{"dataset": "photos with spoken descriptions (Open Images, Localized Narratives)", "encoder_inner_norm": false, "encoder_shared_expert": false, "encoder_patch_size": [4, 4], "decoder_width": 320, "decoder_norm": "rmsnorm", "decoder_activation": "silu", "decoder_mlp_ratio": 2, "decoder_head_dim": 64, "lr": 0.0017, "eps": 1e-08, "steps": 14300}
Rows from block 7 of the image encoder of a small image captioner, named by matrix and row number. Rows with one number within an expert belong to one neuron, the router's apart. Each number is 128 + 24 x the weight over its row's rms, rounded and kept within 0 to 255. All counts start at 0. After the name is the row's rms in percent of the matrix's.
Before each expert's rows are labels from the 100 images, of 14976, where the router gives the expert most weight on average: "strongest on" is what is common among them. Only what is clearly more common there than usual is listed. The data: photos with spoken descriptions (Open Images, Localized Narratives). In brackets: how many of the 100.
# router: router (encoder.blocks.7.mlp.router.weight, 8x128, trained with AdamW), inputs 0-127
# gate: expert gate (encoder.blocks.7.mlp.gate, 8x256x128), inputs 0-127
# up: expert up (encoder.blocks.7.mlp.up, 8x256x128), inputs 0-127
# down: expert down (encoder.blocks.7.mlp.down, 8x128x256, transposed), outputs 0-127

# expert 1
strongest on: text has "holding" (45); text has "wearing" (32); text has "two" (30); text has "woman" (28)
router.1 105 [116 144 140 124 149 119 108 111 127 103  91 147 135 116 143 140 148 147 121 157 145  84  97 168  89 111 114 117 162 184 131  92 155  85 123 136 141 146 174 115 117 111 118 153 147 166  78 116 132 125 154 137 117 120 122 148 145 172 116 118 153 156 127 129 162  98 112 179 187  90 158  82 106  93 146 140 138 114 130 136 134 152 140 112  91  95 114 108 156 189 159 167 142 142 168 118 129 116  98 101 115 109 114 143  80 121 117 102 124 127 140 138 132 118 114 100 147 117 112 113 112 134 138 156 143 113 137 114]
gate.21 050 [121 128 116 140 127 134 125 138 145 105  99  86  89  98 124 113 120 101 121 134 145  85 142 165 123 117 105  97 116 103 163 120 100 155 147 135 116 127  98 120 164 108 156 102 124 120 152 151 112 105 134 124 127  93 137 127  89 116 115 142 119 200 132  87 157 150 164 128  76 100 127 149 125 171 141  90 150 135 141 147  91 150  95 123 100 145 156 161 121 149  87 109 143 145 133  98 151  83 123 152 119 164 126 114 127 110 140 147 116 160 154 114 101 187  84 131 129 127 181 121 110  88 139 121 120 132 111 141]
up.21 062 [105  84 136 122 128 121 109 151  73 125 140 157 144 151 132 128 134 117 131 140 120 168 108 112 112 125 167 137 157 171 107 131 161  86 127 119 159 105 199  93  98 131 149 129  58 144 121 119 136 117 172 139 135 129 140 161 161 132 145 149 164 107 124 159 156 125 109 103 124 140 143 105  78 112 124 149 100  61 103 101 145 153 111 136 163 123 108 108 117 117 140 137 141 149 139 148 127 162 131  98 134 142  95 142 135 147  98 117 106 132 115 113 152  58 111 148 119 129 107 145 141 138 120 139 124 145 122 163]
down.21 056 [101 125 132 167 141 140 153 114  86 115 145 101 176 178 146  88 110 125 137 153 143 132 129 136 129  90 180 171 125 128 117 153 159 156 120 123 128 122  77  88 133 120 148  76 149 112 106 138 124 140 114 114 194 135 114 146 128 157  80 127 143  90  89 158 143  99 156 129 115 123 108 138 109 136 126 142 122 120 138  97 116  86 132 126 147 114  65 132 145 110 153 142 120 151 134 115 109 112 139 125 150 136 150 141 123 138 141 174 185 142 116 141 139 166 106 128 118 100 182 157 105 129 132 120 144 112 133 146]
gate.22 097 [117 127  78 126 144 129  76 144 117 153 100 105 149 180 155 169 154 143 112 119 134 134 128 149 118  82 129 147 186 127 123 117 137 153 147  98 144 157 104 117 147 144 103 134 125 184 144 180 109 134 153 136 119 120  97 146 122 173 143 106 104 100 130 107 133 139 133 121 123  83 111 127 146 132 167 145 106 102 123 120 137  92 126 135 101 132 128  96  91 116 139 171 142  66 157 134 153 110 136 136 118 102 117  97 113 102  95 105  96  96 106 118 150  95 155 115 146 129 134 120 133 121  92 147 144 100 131  74]
up.22 100 [140 138 152 131 100 148 198 134 148 105 153 153  99  83 120 112 110 106 131 123 115 122 137  88 144 175 138  86  79 133 124 144 113 117 102 159 114 116 160 138 118 122 150 147 119  83 121  99 152 112 122 102 129 160 121 126 148  99 128 148 148 174 123 133 130 113 110 147 126 184 157 142 133 132  86 115 155 135 158 139 108 148 149 109 149 136 140 155 141 150 139  81  99 193 120 118 103 154 137 110 135 128 120 149 136 140 139 143 152 140 150 158 107 176 112 143  83 127 106 147 115 141 192 108 112 151 126 160]
down.22 105 [105 143 127 156  88  75 122 123 103 121 142 106 157 141 132 173 114 130 159 113 104 121 144 122 146 102 104 117 135 127 170 144 125 135 139 175 158 112 140 112 120 173 132  96 109 117 102 165 115  95 110 109 102 123 130 131 180 100 108 161 152 148 132 129 127  92  96 138 147 164 139 151 138 169 130 138 134 112 183 124 139 114 115 132 107 112 106 135 126 107 177 142 133 141 141 127  89 151  93 125  99 109  31 139 118 119 129 124 137 122 121 115  89 118 126 142 135  75 126 150 121  97 126 170 134 127 146 163]
gate.23 103 [140  91 137 145 146 142 124 128 110 141 144 168 151 135 135 180 116 158 141 116  72 139 144 125 130  95 106 134 139 131 113 133 180 100 146 146  96 100 133 126 110  92 111 148 156 105 135 114 131 113 137 133  94  96 126 168 145 149 100 157 143 142 112 123 119 129 153 177  87 124 126 136 149 129 128 111 152 128 155 140 169  72 154 102  89 147  80 114 135 175 128 140 113 150 158 138  82  70 114 128 116 111 146 151 188 120 135 123 104 165 126 119 131 133 109 131 136 156 134 100 152 179  98 110 110 110 120 141]
up.23 103 [112 136 152  98  99 162 110 144 125 111 125  98 112 122 121  96 108  94 134 141 173 115 121 151 131  95 133 120 118 109 164 122 115 168 118 117 128 155 155 132 145 149 131 106 126 146  95  87 149 155 155 127 157 124 149 136 103 175 141 116 114 114 134 100 145 135  86  50 119 120 133 148  91 161 134 112 139 143 143 121 116 193 122 120 173 104 180 123 106  87 134 102 128  98 118 125 162 143 105 167 117 139 110 135 125  91 105 116 184 121 136 142 149 129 165 135 113 104 140 132 103 121 191 133 147 115 111 111]
down.23 100 [136  93 161 136 138 160 149 129 155 139 145 138 162 122 105 136 127 164 181 106  98 133 136 121  77 139 142 121 135 121 108  96 135 130 109 151 139 123  83 164 111 138 134 120 160 127 118 130 178 134 165  99 122 127 126 132 172 103 156  70 188 129 134  96 162 113 141 125  95 148 108 135 155 107 131 144  98 118 165 146 131 108 124 122 161  85  97 122 102 126 121  76 164 101 137 134  89 160 141 146 138 119 162 165 129  80 103 164 117 116 131 125 134 128  94 137 109 138 137 161 128 162 116 165 106 106 134 123]
gate.24 130 [144 118 114 102  95 146 150  79 122 141 144 109 155 127 167 140 112 105 168 125 175 157 129 135 106 141 130 112 108 143 148 109  95 124 132 142  97 125 188  82 146 162 115 132 136 142 141 120  95 147 163  94 134 117 154 123 146 128 120 126 111 130 125 124 130 102 154 134  73  80 135 148 151 124 136 123 176  86  78 169 127 143 147  98 128 111 152 154  95 158  80 130 157 110 124 143 111 114 110 149  90  99 147 143 134 174 106  89 150 105 114 136 151 127 123 136 107 152 119 123 168 130 178 148 129 126 138 157]
up.24 112 [134 140 132 121 139 153 142  98 135 104 163 127 103 132 132 130 119 115 114 130 119 120 158 110  89 113 132 121  57 130 126 109 147  89 120 123 139 165 150 137 168  87 117 166 119  99 152 100 185 127  82 144 101  72 121  93 159 118 165 107 114 152 158 167 155 167  85 110 147 137 127 135 102  85 106 152  90 115 147 138 103 127 152 133 114 125 122 123 166 127 139 162 143 131  89 144 142 140 131 139 102 148 115  78 150 116 114 117 145 121 107 184  99 149 106 124 172 126 150 130 143 139 157 145 111 133 130 109]
down.24 112 [150 164  94 118 135 146 108 166 173 108 155 127 129 138 154 127 113 111 164 140 145 132 140 113 167 102 143  54 138 125 120 111 102 111 143 150 126 121 101 135  91 162  92 168 169 171 123 121 104 111 137 144 132 135 125 111 139 156 145  95 103  95 165 157  94 113 120 109 133 107 158 165 114 103 117 103 131 130 119 114 119 113 108 127 129 186 108 134 141 169 125 150 125  89  88 125 151 105 103 133 163 102 110 121 130  94  97 133  92 109  76 105 126 138 133 141 148 150 112 134 177 123 148 128 118  86 147 142]
gate.25 125 [116  93 134 135 142 139 142  93 135  83 136 122 142 114 165  99 139 118 117 148 144 140 101 100 127 198 132 164 119  62 180 116 156 129 164 104 142  84 183 111 126 132 132 134 190 132 128 128 159 107 144 107 101 145 124 155 108 122  97 133 145 126 125  94 118 130 116  99 149 120 114 161 110 143 114  89 120 157 181 139 146 153 117 103 152 120 161 121 140 134 102 108 150 130 108 119  94 117 159 123 165 111 141 134 120 111 129 167 138 131 169 174 114 167 132 122 105 103 142 110 104 129 113 112 123  96 157 129]
up.25 119 [125  97  93 116 132 119 142  75 133 110 121 121 163 135 157 146 128 127 115 126 123 122  96 129 117 170 140 169 140  62 143 137 146 121 166 118 162 100 174 134  96  93  92 137 178 100 122 127 132 114 107 133 104 165  95 172 115 103 132 112 178 125 136 102  87 117 151 130 124 109 124 160  88 136 100 101 102 158 189 163 148 138 121 138 109 130 131 116 160 142 131 145 146 128 140 119 111 130 182 151 106 112 158 149 140 128  83 149 128 129 138 164 125 152 128 105 146 126 124  96 111 137 175 113 142 121 150 148]
down.25 120 [ 76 145 149 134  98 148 109 100 115 110 162 130 173 108 102 123  92 165 144 153 148 128  70 104 158 113 120  72 147  89 159  87 134 116 142 125 130  87 116 157 143 147 159 128 118 128 149 150 144 148 116  88 100 143 120 123 129 136 118 174 107 147 135 146 115 115 124 123  93 151 142 130 129 110 171 131  70 103 113  91 128 124 109 159  87 144  99 146 124 129 160 188 132 103 124 144 148 152 115 134 116 125 104 122 143 155 128 118 121 178 139 148 140 112 103 126 158 115 123 174 148 126 113 112 107 145 154  93]

# expert 4
strongest on: text has "color" (30)
router.4 079 [124 109 111 130 123 119 131 111 155 107 149 128 118 110  93 135 124 120 103 126  95 171  64 114 193 128 127 148 137 146 120 110 127 101 147 127  97 137  90 140 115 116 139  86 150 123  94 120 168 123 142 152 107  90 135 135  90  98 116 135 119 102  87 121 122 126  93 132 108 118 168 141 133 125 145 149 140 114 107 117 112 106 142  77 117 174 120 169 125 138 141 134 121 106 115  74 126 114 178  88 128 159 171 143 107 145 104 125 145 131 139  92 109 138 164  94 161 109  95 179 153 106 150 122  88 127 143 116]
gate.21 069 [113 113 129 107 162 108 141 113 114 142 136 117  97 138 127  85 121 156 120  97  94 119 174 116 145 122 100 113 128 120 182 125 105 138 141  91 105 148 130 125 157 128 162 132  85 124 141 158 100 119  68 150 152 141 145 109 153 139 105 125 147 149 147 103 139 106 111 168 155 128  69 139  77 118 119 105 165 132 157 118 122 126 139 121 138 166 167 156  98 137  98 167  94 168 143 129 132 129  67 136 102 123 124 107 145 141 160 154 159 126 117 178 115 108 154 171 152 141 145 110 132 102 122 129 114 110 154 112]
up.21 075 [127 113 105 126 134 105 101 135 145 125 153 116 133 115 132 116 161 115 163 146 136 133 112 175 118 163 119 126 123 121  66 124 161 120 143 150 158  64 158 116  71 124 118  98 173 121  91 118 153 116 174 114 122 125 119 125 121 132 151  95  94 152 103 145 113 106 127 139 105 132 159 106 174 171 154 165 114 136 108 146 124 150 150 127 106 123  87 115 135 131 150 104 173 112 127 112 134 163 165 136 174 152 121 128  90 138  92 120 119 137 170  71 133 135 109 122 128 102 135 127 137 126 106 103 154 174 103 137]
down.21 067 [144 129  87 161 170  61 123 130 168  95 124 143 143 115 133 138  89 119 162 122 101 105 144 158 127 152 123 137 147  99 101 117 107 160 151 119 150 112 124 117 110 150 138 154 155 136 188 133 155 185 158 116 148 131 145 128  62 121 148  94 142 102 103  89  98 108 134 103 117 117 144 131 174 122 142 125 115 123 104 113 100 103 116 139 155 107  98 112 109 137 108 157 120 129  72 120 133 134 108 177 115  99 154 121 151 141 101 106  97 147 129 116 130 117 116 133 137 159 134 121 173 160 130 145 102 137 104 148]
gate.22 147 [147  97 157 113 149 132 142 122 130  96 116 128 166  85 136 121 150 158 123 154 106 138  81 148 119 121 130 140 122 157 156 155 124  89 107 132 131 125 136 160  96  79 136 130  89 140 129  98 124 140 113 118 122 115 118 103 138 193  94 162  80 153 138 152 169 165 134 158  70  91 149 127 129 117 124 125 163 124 106 118 157 117 128 113 132 127 148  81 100 137 140 107 103 136 152  64 136 102  95  78 100 113 152 132 158 131 162 108 119 164 164 139 119 122 154 131 124 115 129 119 113 107  99 142 102 150 151 122]
up.22 160 [145 122 120 124 147 145 149 121 132 136 122  93 137 110  96 107 117 150 126 173 107 150 104 155 106 113  80 140 124 189 154 119 117 132 128 123 141 162 152 125 121 110 117 153 154 200 101 103 145 139 111 148 133 145 109 104 136 177  94 133 120  96 118 149 143 165 132 138 105  65 169 114 128 104 119 127 178 154  98  83 145 135 153  92 140 145 150  91  87 128 116 125  95 157 140 111 104 145 122 136 122  98 134 129 153 110 183 107 130 153 152 151  85 113 166 114 124 117 105 118 113 127 109 132 111 112 119  96]
down.22 165 [153  98 139  55 123 147 154 101  45 113 149  91 129 130 127 110 117 129 127 100 173 126 151 125 130 117 137 127 104 107  99  85 135 136 122 113 110 115 176 120 131 131 167 156 105 122 132 124 122 149  91 157 136 138 189 140 135 105 112  99 121 109 115 101 108 131 128 120 108 124 137 110 143 137 137 124 132 147 134 112 128 114 111 129 161 147 163 106  93  92 142 147 110 129 148 157 143 152 125 107 136  86 127 141 139 157 123 137 117 111 158 119 153 181 135 154 120  73 149  93  89  89 177 121 145  96 108 137]
gate.23 096 [118 136 126 132 152 102 101 131 142 169 118 130 136 104 159 146  94  95 163 128 116 106 117 181 150 129 121 115 113 116  96 133 140  99 111 100 142 123  87  94 124 145 119 102 122 123 134  99 113 108 157  91 138 144  84 144 173 125 150 133 127 144 131 110 119 138  94  67 110 148 136 151  85 124 137 135 144 149 201 144 106 136 140 128 148 135 150 130  57 129 122 183 149 137 117 125 117 152 121 144 142 116 123  92 136 112 128 127 117 149 103 168 107 165 112 138 123 173 167 112  95 168 136 115  95  88 144 130]
up.23 088 [112 146  99 100 109  95 139 152 153 102 101 132 158 115 107 117 122 117 139 160 160 136  95 138  89 159  93 123 144  82  81 135 138 124  95 114 110  97 106 135 138 181  97 121 129 141 173 136 144 137 149 142 107 161 103 134 140 145 147 140 114 142 115 163  82  85 114 100 152 152 128 121 104 144 118 144 173 130 184 148 140  69 151 121 127 127 142  77 131 126 110 135 158 130 139 136 140 115 149 132 125 150 130  78 144 124 121 117 144 118 160  81 103  84 148 108  97 121 146 124 160  98 127 127 148  88 149 114]
down.23 090 [175 155 129 146 112 105 170  80 125 118 117 149 127 121 174 125 114 128 121 137 108 112  96 140 148 158 137 146 174 153 153 137 117  95 125 154 159 112 135 130 133 106 157 124 145 130  95 103 131 116 126 134 181  87 128 126 147 134 133 139 152 125 169 144 166 103  60 126  99 124 149 163 112 149 165 109 125 179 137 136 148 169  99 130 100 136 151 125 121 109 108 105 158 129 124 124 131 171 140 139 124 146 171 141 110 129 151 145 101 146 154 147 142 136 131 142 113  98 109 194 130 122  81 108 147 109 117 182]
gate.24 085 [137 147 134  90 103  79 141 164 137 132 141 154 151 153 148 126 141 158 127 136 134 174 146 162 117 138 117 147 129 153 134  61  95 104 125 134 102 105 125 181 135 146 111 115 109 142 120 130 151 114  98 147 168 140 160 129 151 112 119 138 114  80 108 125 126  76 114 150 118 130 113 173  90  97 147 122 139 143 148  77 175  96 131 131 135 117 118 110  80 146 151  96 137 140 138 114 109  89 115 127 115 122 109 164  90 124 151 115 108 137 126 168 146 180 155 103 122 153 141 128 105 169 107 143 114 131 156 153]
up.24 086 [106 131 136 104 134 113 124 139 119 117 156 150 141 150 119 130 104 120 174 131 137 162 152 163 132 122 125 167 131 160 153 111 110 187 129 149 154 123 142 147 108 140  98 126 130 152  98 139 150 114 110 138 171 131 124  94 123 107 171 156 138 121 136 141 158  78 130  94  87 111  98 138 105 138 129 123 132 125 143  80 162 112 111 151 122 121 125 101 115 114  89 143 116 148 129  92 123  98 104 153 134 120  95 125  85 110 147 122 115 153 132 216 110 195 111 100 130 128 163 159 134 156 105 150 107 105 143 166]
down.24 089 [ 88 115 136 144 118 125 121 136 132 145 130 151  97 103 107 124 123 170 110 195 157 135 153 152 107 163 103 182 115 101 105 105 115  92 133 124 131 163  89 128  93 135 158 103 133 133 174 178 106 129  89 102 160  88 107 157 121 114 162 111 151 116 113 148 120 128  77 132 132 139  69 119 125 147 138 148 106 190 154 119 129 120 156 128 143  79 169 135 131 109 121 143  91 117 119 167 123 130 139 135 118 113 124 106 114 121 173 134 155 109 160 135 104 135 116 160 105 121 106 105 144 123 124 129 154 119 135 141]
gate.25 105 [127  99 149 152 129 115 139 160 118 119 140 147  99  87 146 145 190  92 117 140 124 112 132  99 161 149 100 149  75 143 127 148 116 170 123 125 134 118 137 179 154 138 130 113 112 133 144 130 110 144 109 111 107 128 126  90  99 111 127 118 102 111 131 185 151 163 124  93 115 117 153 139 189 117 136 146 147 107 103 117 160 139 159 161 124 151 102 129 111  75 153 119 117 164 165 129 175 154 135 157 144 140 135 167  89 162 117 154  70 117 110 112  99 139 105 120 110 122 104 159 137 129 118 123  93 129 117 127]
up.25 100 [107  97 130 147 130 111 152 160 116 130 138 170  97  78 163 160 187  95 114 137 116 111 123 117 153 134  96 163  98 139 104 137 107 164 121 142 121 117 124 174 162 123 146 117 115 140 133 133 105 162 129 106 123 139 155 119  98 118 120  97  87 119 119 160 138 149 132  88 125 110 138 147 173 116 130 137 131  95 108 138 159 136 151 165 107 136 100 145 138  96 153 122 135 158 159 109 179 133 146 154 130 170 131 148  99 183 121 166  90 114 110  89  97 138 105 117 127 145  86 157 135 106  96 132  87 133 127 123]
down.25 096 [164 131  93 155 166 162 170 108 169 160 121 129 146 129 150 137 114 140  99  76 120 160  96 136 140 108 131 125 119  91 124 151 130 125 137 132 146 133 131 109 137 150 134 136 119 160 115  99 131 135 137 113 122  81 141 135 135 112 130 123 130 103 112 145 137  66  98 154 134 133 126  79  97 114 113 156 134 136 162 145 181 101 129  82 140 103 124  83 151 157 114 131 158 109 107 162 114 126 115 131  93 143 171 139 123 127 147  94 140 118 194 118 120 102 154 111 128 107 109 110 102  75 135 141 128 175 122  79]

# expert 2
strongest on: text has "sky" (83); text has "trees" (76); text has "grass" (29); text has "clouds" (28)
router.2 125 [125 119 128 134 110 107 130 115 135  98 118 126 151 167 160 141 155 116 157 139 119  99 182 113 134 123 162 110 138 132 123 129 117 119 102 115 144 108 172 131 111 150 145 126  91 175 150 121  90 121  66 118 127 158 141 116 132 116 158  90 109  90 132 124 132 134 148 177 115 152  82 120 126 123 125 133 109 141 136 101 141 107 112 145 143  96 133  91 135  84 136  87 152 122 160 207 130 122 120 162 139 115  55 134 124 136 116 144 135 168 146 159 135 117 112 144 112 140 155  96 144 120 113 134 189 144 121 100]
gate.21 121 [134 107 128 158 153  83 121 165  95 104 142 151 133 140 135 129 123 170 152 121 105 105 130 122 144 104 172  98  73 128 138 135 106  77  81 142 129 134 125 109 125 141 105 136  64 163 119 120 112 111 136 128 108 115 126  95 137 138 154 116 102 159 115 146 154 151 103 148 137 129 117 108 105 130 154 109 108  70 170 100 173 131 155 124 117 121 105 113 104 142 119 117 150 149 100 135  97 128 148 118 158 122 152 176 116 106 104 155 149 142 140 118 162  50  99 160 145 127 169 132 140 122 127 162 131 124 115 134]
up.21 119 [126 148 120 125 111 177 135  96 154 167 111  90 128 108 122 138 138  78 105 134 150 149 119 129 120 150 105 150 168 132 129 122 141 186 175 112 136 138 145 147 135 129 143 106 189  95 134 136 150 150 119 126 127 142 124 161 111 106 104 141 161  75 136 103  98 106 149  95 120 130 142 142 151 137 100 143 166 184 101 166  83 108  91 147 139 128 145 135 124 129 153 147 109  97 142 120 153 134 111 139 105 133 116  93 149 158 148 109 111 117 119 136 103 200 154 108 107 142  71 124 116 132 121  94 118 128 134 128]
down.21 126 [144  85 121 139 132 114 114  90 123 147 135 123 149 151 119  74 138 155  87 131 120 100 162 139 132 133 156 182  81 114 116 106 112 118 118  93 119 139 144 135  88 133 129 163 129  92 105 138 181  69 120 121 167 160 143 187  98 136 119 143 124 110 172 137 143 108 114 164 133 146 127 170 147 103 175 157 139  85 113 108 116 166 141 149 118 122 145 130 131 110 145 133 124 150 119  86 133 142 136 130 142 140  72 132  88 142 147 156 127 137 106 109 128 131 148 152 164 124 135 104 118 112  95  94 149 130 152 118]
gate.22 106 [ 90 142 111 120 142 114 119 137 134  89 110 135 151 132 110 174 144 148 117 110 135 121 158 138 173 104 111 139 139 128 111 114 166 149 169 128 115 147 183 127 125 104 134 119 138 110 159 124 135 119  46 113 112 134 127 120  86 115  95 114 142  88 169 146 152 164 111 137 135 115 111 102 129 153 159 155  98 111 144 133 130  98 140 140 113 154 163 144 135 135  97 134 148 140 107 151 112 127 145  94  99 108 112 107 143 150 135 182 157 137 131 131  86 119 105 116 120 137 175 118 120 146 167 115 104  80 112  58]
up.22 106 [164 131  94 166 121 141 140 119 113 161 141 110 115  87 122  95 119 143  88 137 128 126 110 138 107 167 124 108 131 138 148 107  99  72  93 149 156 112 109 142 141 136 136 144 111 130 105  93  90 157 185 125 154 119 101 144 123  92  88 159 108 109 108  81  81 115  92 147 111 140 109 143 134  90 132  59 113 134 110 165 170 135 132 134 139 134 120 120 103 111 163 132  88 118 123 134 142 128 110 124 134 125 131 126 148 129  77  72 130 103 101  99 154 132 146 159 154 134  84 129 137 103 110 142 126 133 144 139]
down.22 102 [ 83 173 152 151 107 132 172 147 112 162  96 148 120 130 173 142 174 145 126 137 132 124 133 130 120 115 153 120 115 116 125 145 120 120  78 126 116 120 138 145 118 130 114 131  86 206 123 148 123 125 103  65 133  99 137 116 100 112 105  78 143 146 127 153  72 123 105 127 142 127 113 178 138 157 134 107 137 117 144 125 117 117 129 112 174  92 138  89 128 144 140 142 122 108  84  94 134 142 139 127 137 137 132  92 124  85 146 131 129 169 148 115 151 128 118 107 147 152 111 106 194 133 113 133  88 145 114 118]
gate.23 094 [ 84 123 166 138 133 152 112 101 119  95  86 112 137 135 114  87  91 151 100 134 143 113 123 119 157 128  89 135 103 122 144 160 116  97 175 160 150 160 106  93 127 115 132 156 124  90 116 164  97  93 138 123 156 101 101 175 155 154 153 133 111 159 108 130 171 102 136 186 116 152 109 173 115 161 129  86 157 123 125 138 154 152 149 123 145 144 116 115 135 119 121 118 117 104 119 205 128 124 148 117 144 148  98 116 139 122 120 126 117 127 150 123 140  99 118  80 127 166 151 128 141 145 167 128 125 139 123  98]
up.23 093 [168 140  89 109 123  93 138 135 148 168 169 127 146  99 131 151 159 100 133 132 127 127 103 122  98 103 184 136 147 114  99  78 165 169 119  86 120 108 140 155 116 128 122 130 134 144 144  89 170 148 124  92  89 167 153 103 118 126 119 129 136 103 156 115 103 176 104  68 147  99 166  87 132  96 117 167 118 117 124 103 112  90 116 133 117 134 136 136 119 135 154 117 133 165 153  73 135 120 112 140 118 109 122 152 107 146 125 131 143 122 108 105 110 129 123 171 148  94  99 168 132 120  94 130 133 117 124 143]
down.23 092 [142 108 112 100  83 157 129 106  88 148 113  91 108 117 131 133 162 109  85 117 125 176  98 130 147 175 137 149 102 169 137 139 109  98 132 120 112 128 149 131 155 114 122 124 132 136 164 150 146 123 169  95 122 141 177 112 157 136 126  79 142 129 127  95 122 137 132 132  99 137 135  95 178 130  94 122 123  94 123 146 128 156 153 105 112 127 114 116 143 111 113 150  98 141  96 124 129 111 101 134 122 142 117 183 127 117  96 110 120  83 184 159 138 115 143 193 141 118 142 107 173  95 161 135 108  95 141 132]
gate.24 124 [ 78 137 134 133 133 131  96 125 133 126 116 134 149 150 138 135  79 148 150 111  90 196 139 138  80 124 122 109 110 147 139 147 148  84 128 135 112  92 109  85 144 124  91 150 142 119 169 113 141 146 171 151 137  85 156 144 143  94 143  94  85 113 128 141 150 112 151 154 144  78 109 129 102 145 130 128 148 113  92 155 124 130 110  69 172 145 140 114 143 131 111 154 146 131 163  95 107 124 160 152  92 151 129 105 113 150 108 119  99 120 117 116 162 128 171 119 136 146 136 111 111 141 152 135 146  99 104  96]
up.24 120 [112 149 113 123 134 153 121 143 131 130  90 133 120 146 122 120 129 168 132 121 102 192 117 166 124 144 126  94  69 144 121 117 152 135 152 117 142  94 128  97 144 115 117  99 143 133 184 136 145 120 114 129 116 121 119 168 151  98 145  88 121  86 101 133 121 137 147 156 153  83 108 120 109 133 107 130 148  97  98 156 127 135 101 116 150 117 141 123 176 104 108 132 156 160 142  80 117 148 151 163 121 123 129 101 158 115 163  75 108 137 129 135 136 114 200 112 162 163 128 119 133 161 153 143 136 167  93 109]
down.24 127 [150 120 154 170 139 107 110 121 131  70 140 128 148 132 171  55 139 120 135 140 149 136 134  99 146 139 140 111 112 108 143 139 130 155 152 148 125 172 157 133 160 111 130 143 128  71 123 108 112 110 151 100 141  99 131 121 141 116 117 113 129 162 121 118 136 101 166 138 124 120 112 122 100 132 111 163 118 135 164 131  99  74 116  94 104  96 147 122  83 160 106 130 156 125  93 158  97 121 145 107 122 122 151 146  95 141 158 148 151 128 155 105 132 118 137  88 137 152 162 192 150 158 122 151  94 166 160 114]
gate.25 099 [103 104 102 108 158 107 130 133  87 172 121 131 103 157  71  90 119 123  30 124  89 107 132 118 146 161 187 124 145 135 134  97 114 125 110 141 172 124  98 152 152  95 106 147 138 113 131 137 118 112 158 113 133 109 130 117 120 134 102 136 133 151 169 124 156 122 108 127 116 117 121 141 159  92 127  84 119 110 116 121 107 110 113  98 134 133 142 144 141 176 156  98 139 152 145 107 156 153 141 138 145 143 115  63 115 116 118 104 164 117 108 100 119  97 174 134 137 111 137 111 141 118 124 107 136 125 121 105]
up.25 093 [108 112 122 110 144 121 116 150 112 156 120 133 104 157 100  87 143 117  51 134  83 130 132 149 133 154 212 124 162 144 138 130 135 128 124 111 162 102 130 143 152 109 142 195 157 144 110 134 111  99 129 118 148 136 134 108  90 129  91 109 122 154 169 122 166 123 102 128 119 125 120 150 159  98 105  98 121 132 101 106 115 118 128  96 125 168 144 137 128 180 140  73 138 120 126 141 131 159 159 130 115 139 109  89 138 137  98 101 159 133 128 115  93  96 155 137 140 104 141 114 159 144 130 137 105 121 121  90]
down.25 092 [173 145 143 114 118 108 167 140 132 148 124 115 101 110 124 121 166 163 175  95 115 123 115 147 155 128 125 119 124 102 111 134 128 134 119  82 118 206 123 145 131 101 146 142 179 119 104 116 149 150 148 145 116 142 145 116 152 160 134 117 145 147 126  86 136 111 184 114  95 165 135 152  97 120 107 121 129 114 134 105 128 136 166 109 148 123 115 105 116 127  93 141 164 134  94 105 107  84 134 101 146 136 142 151 116 147 150 121 178  85 149 128 139 147 120 130 182 147  88 129 141 160 132 145 163 160  81 111]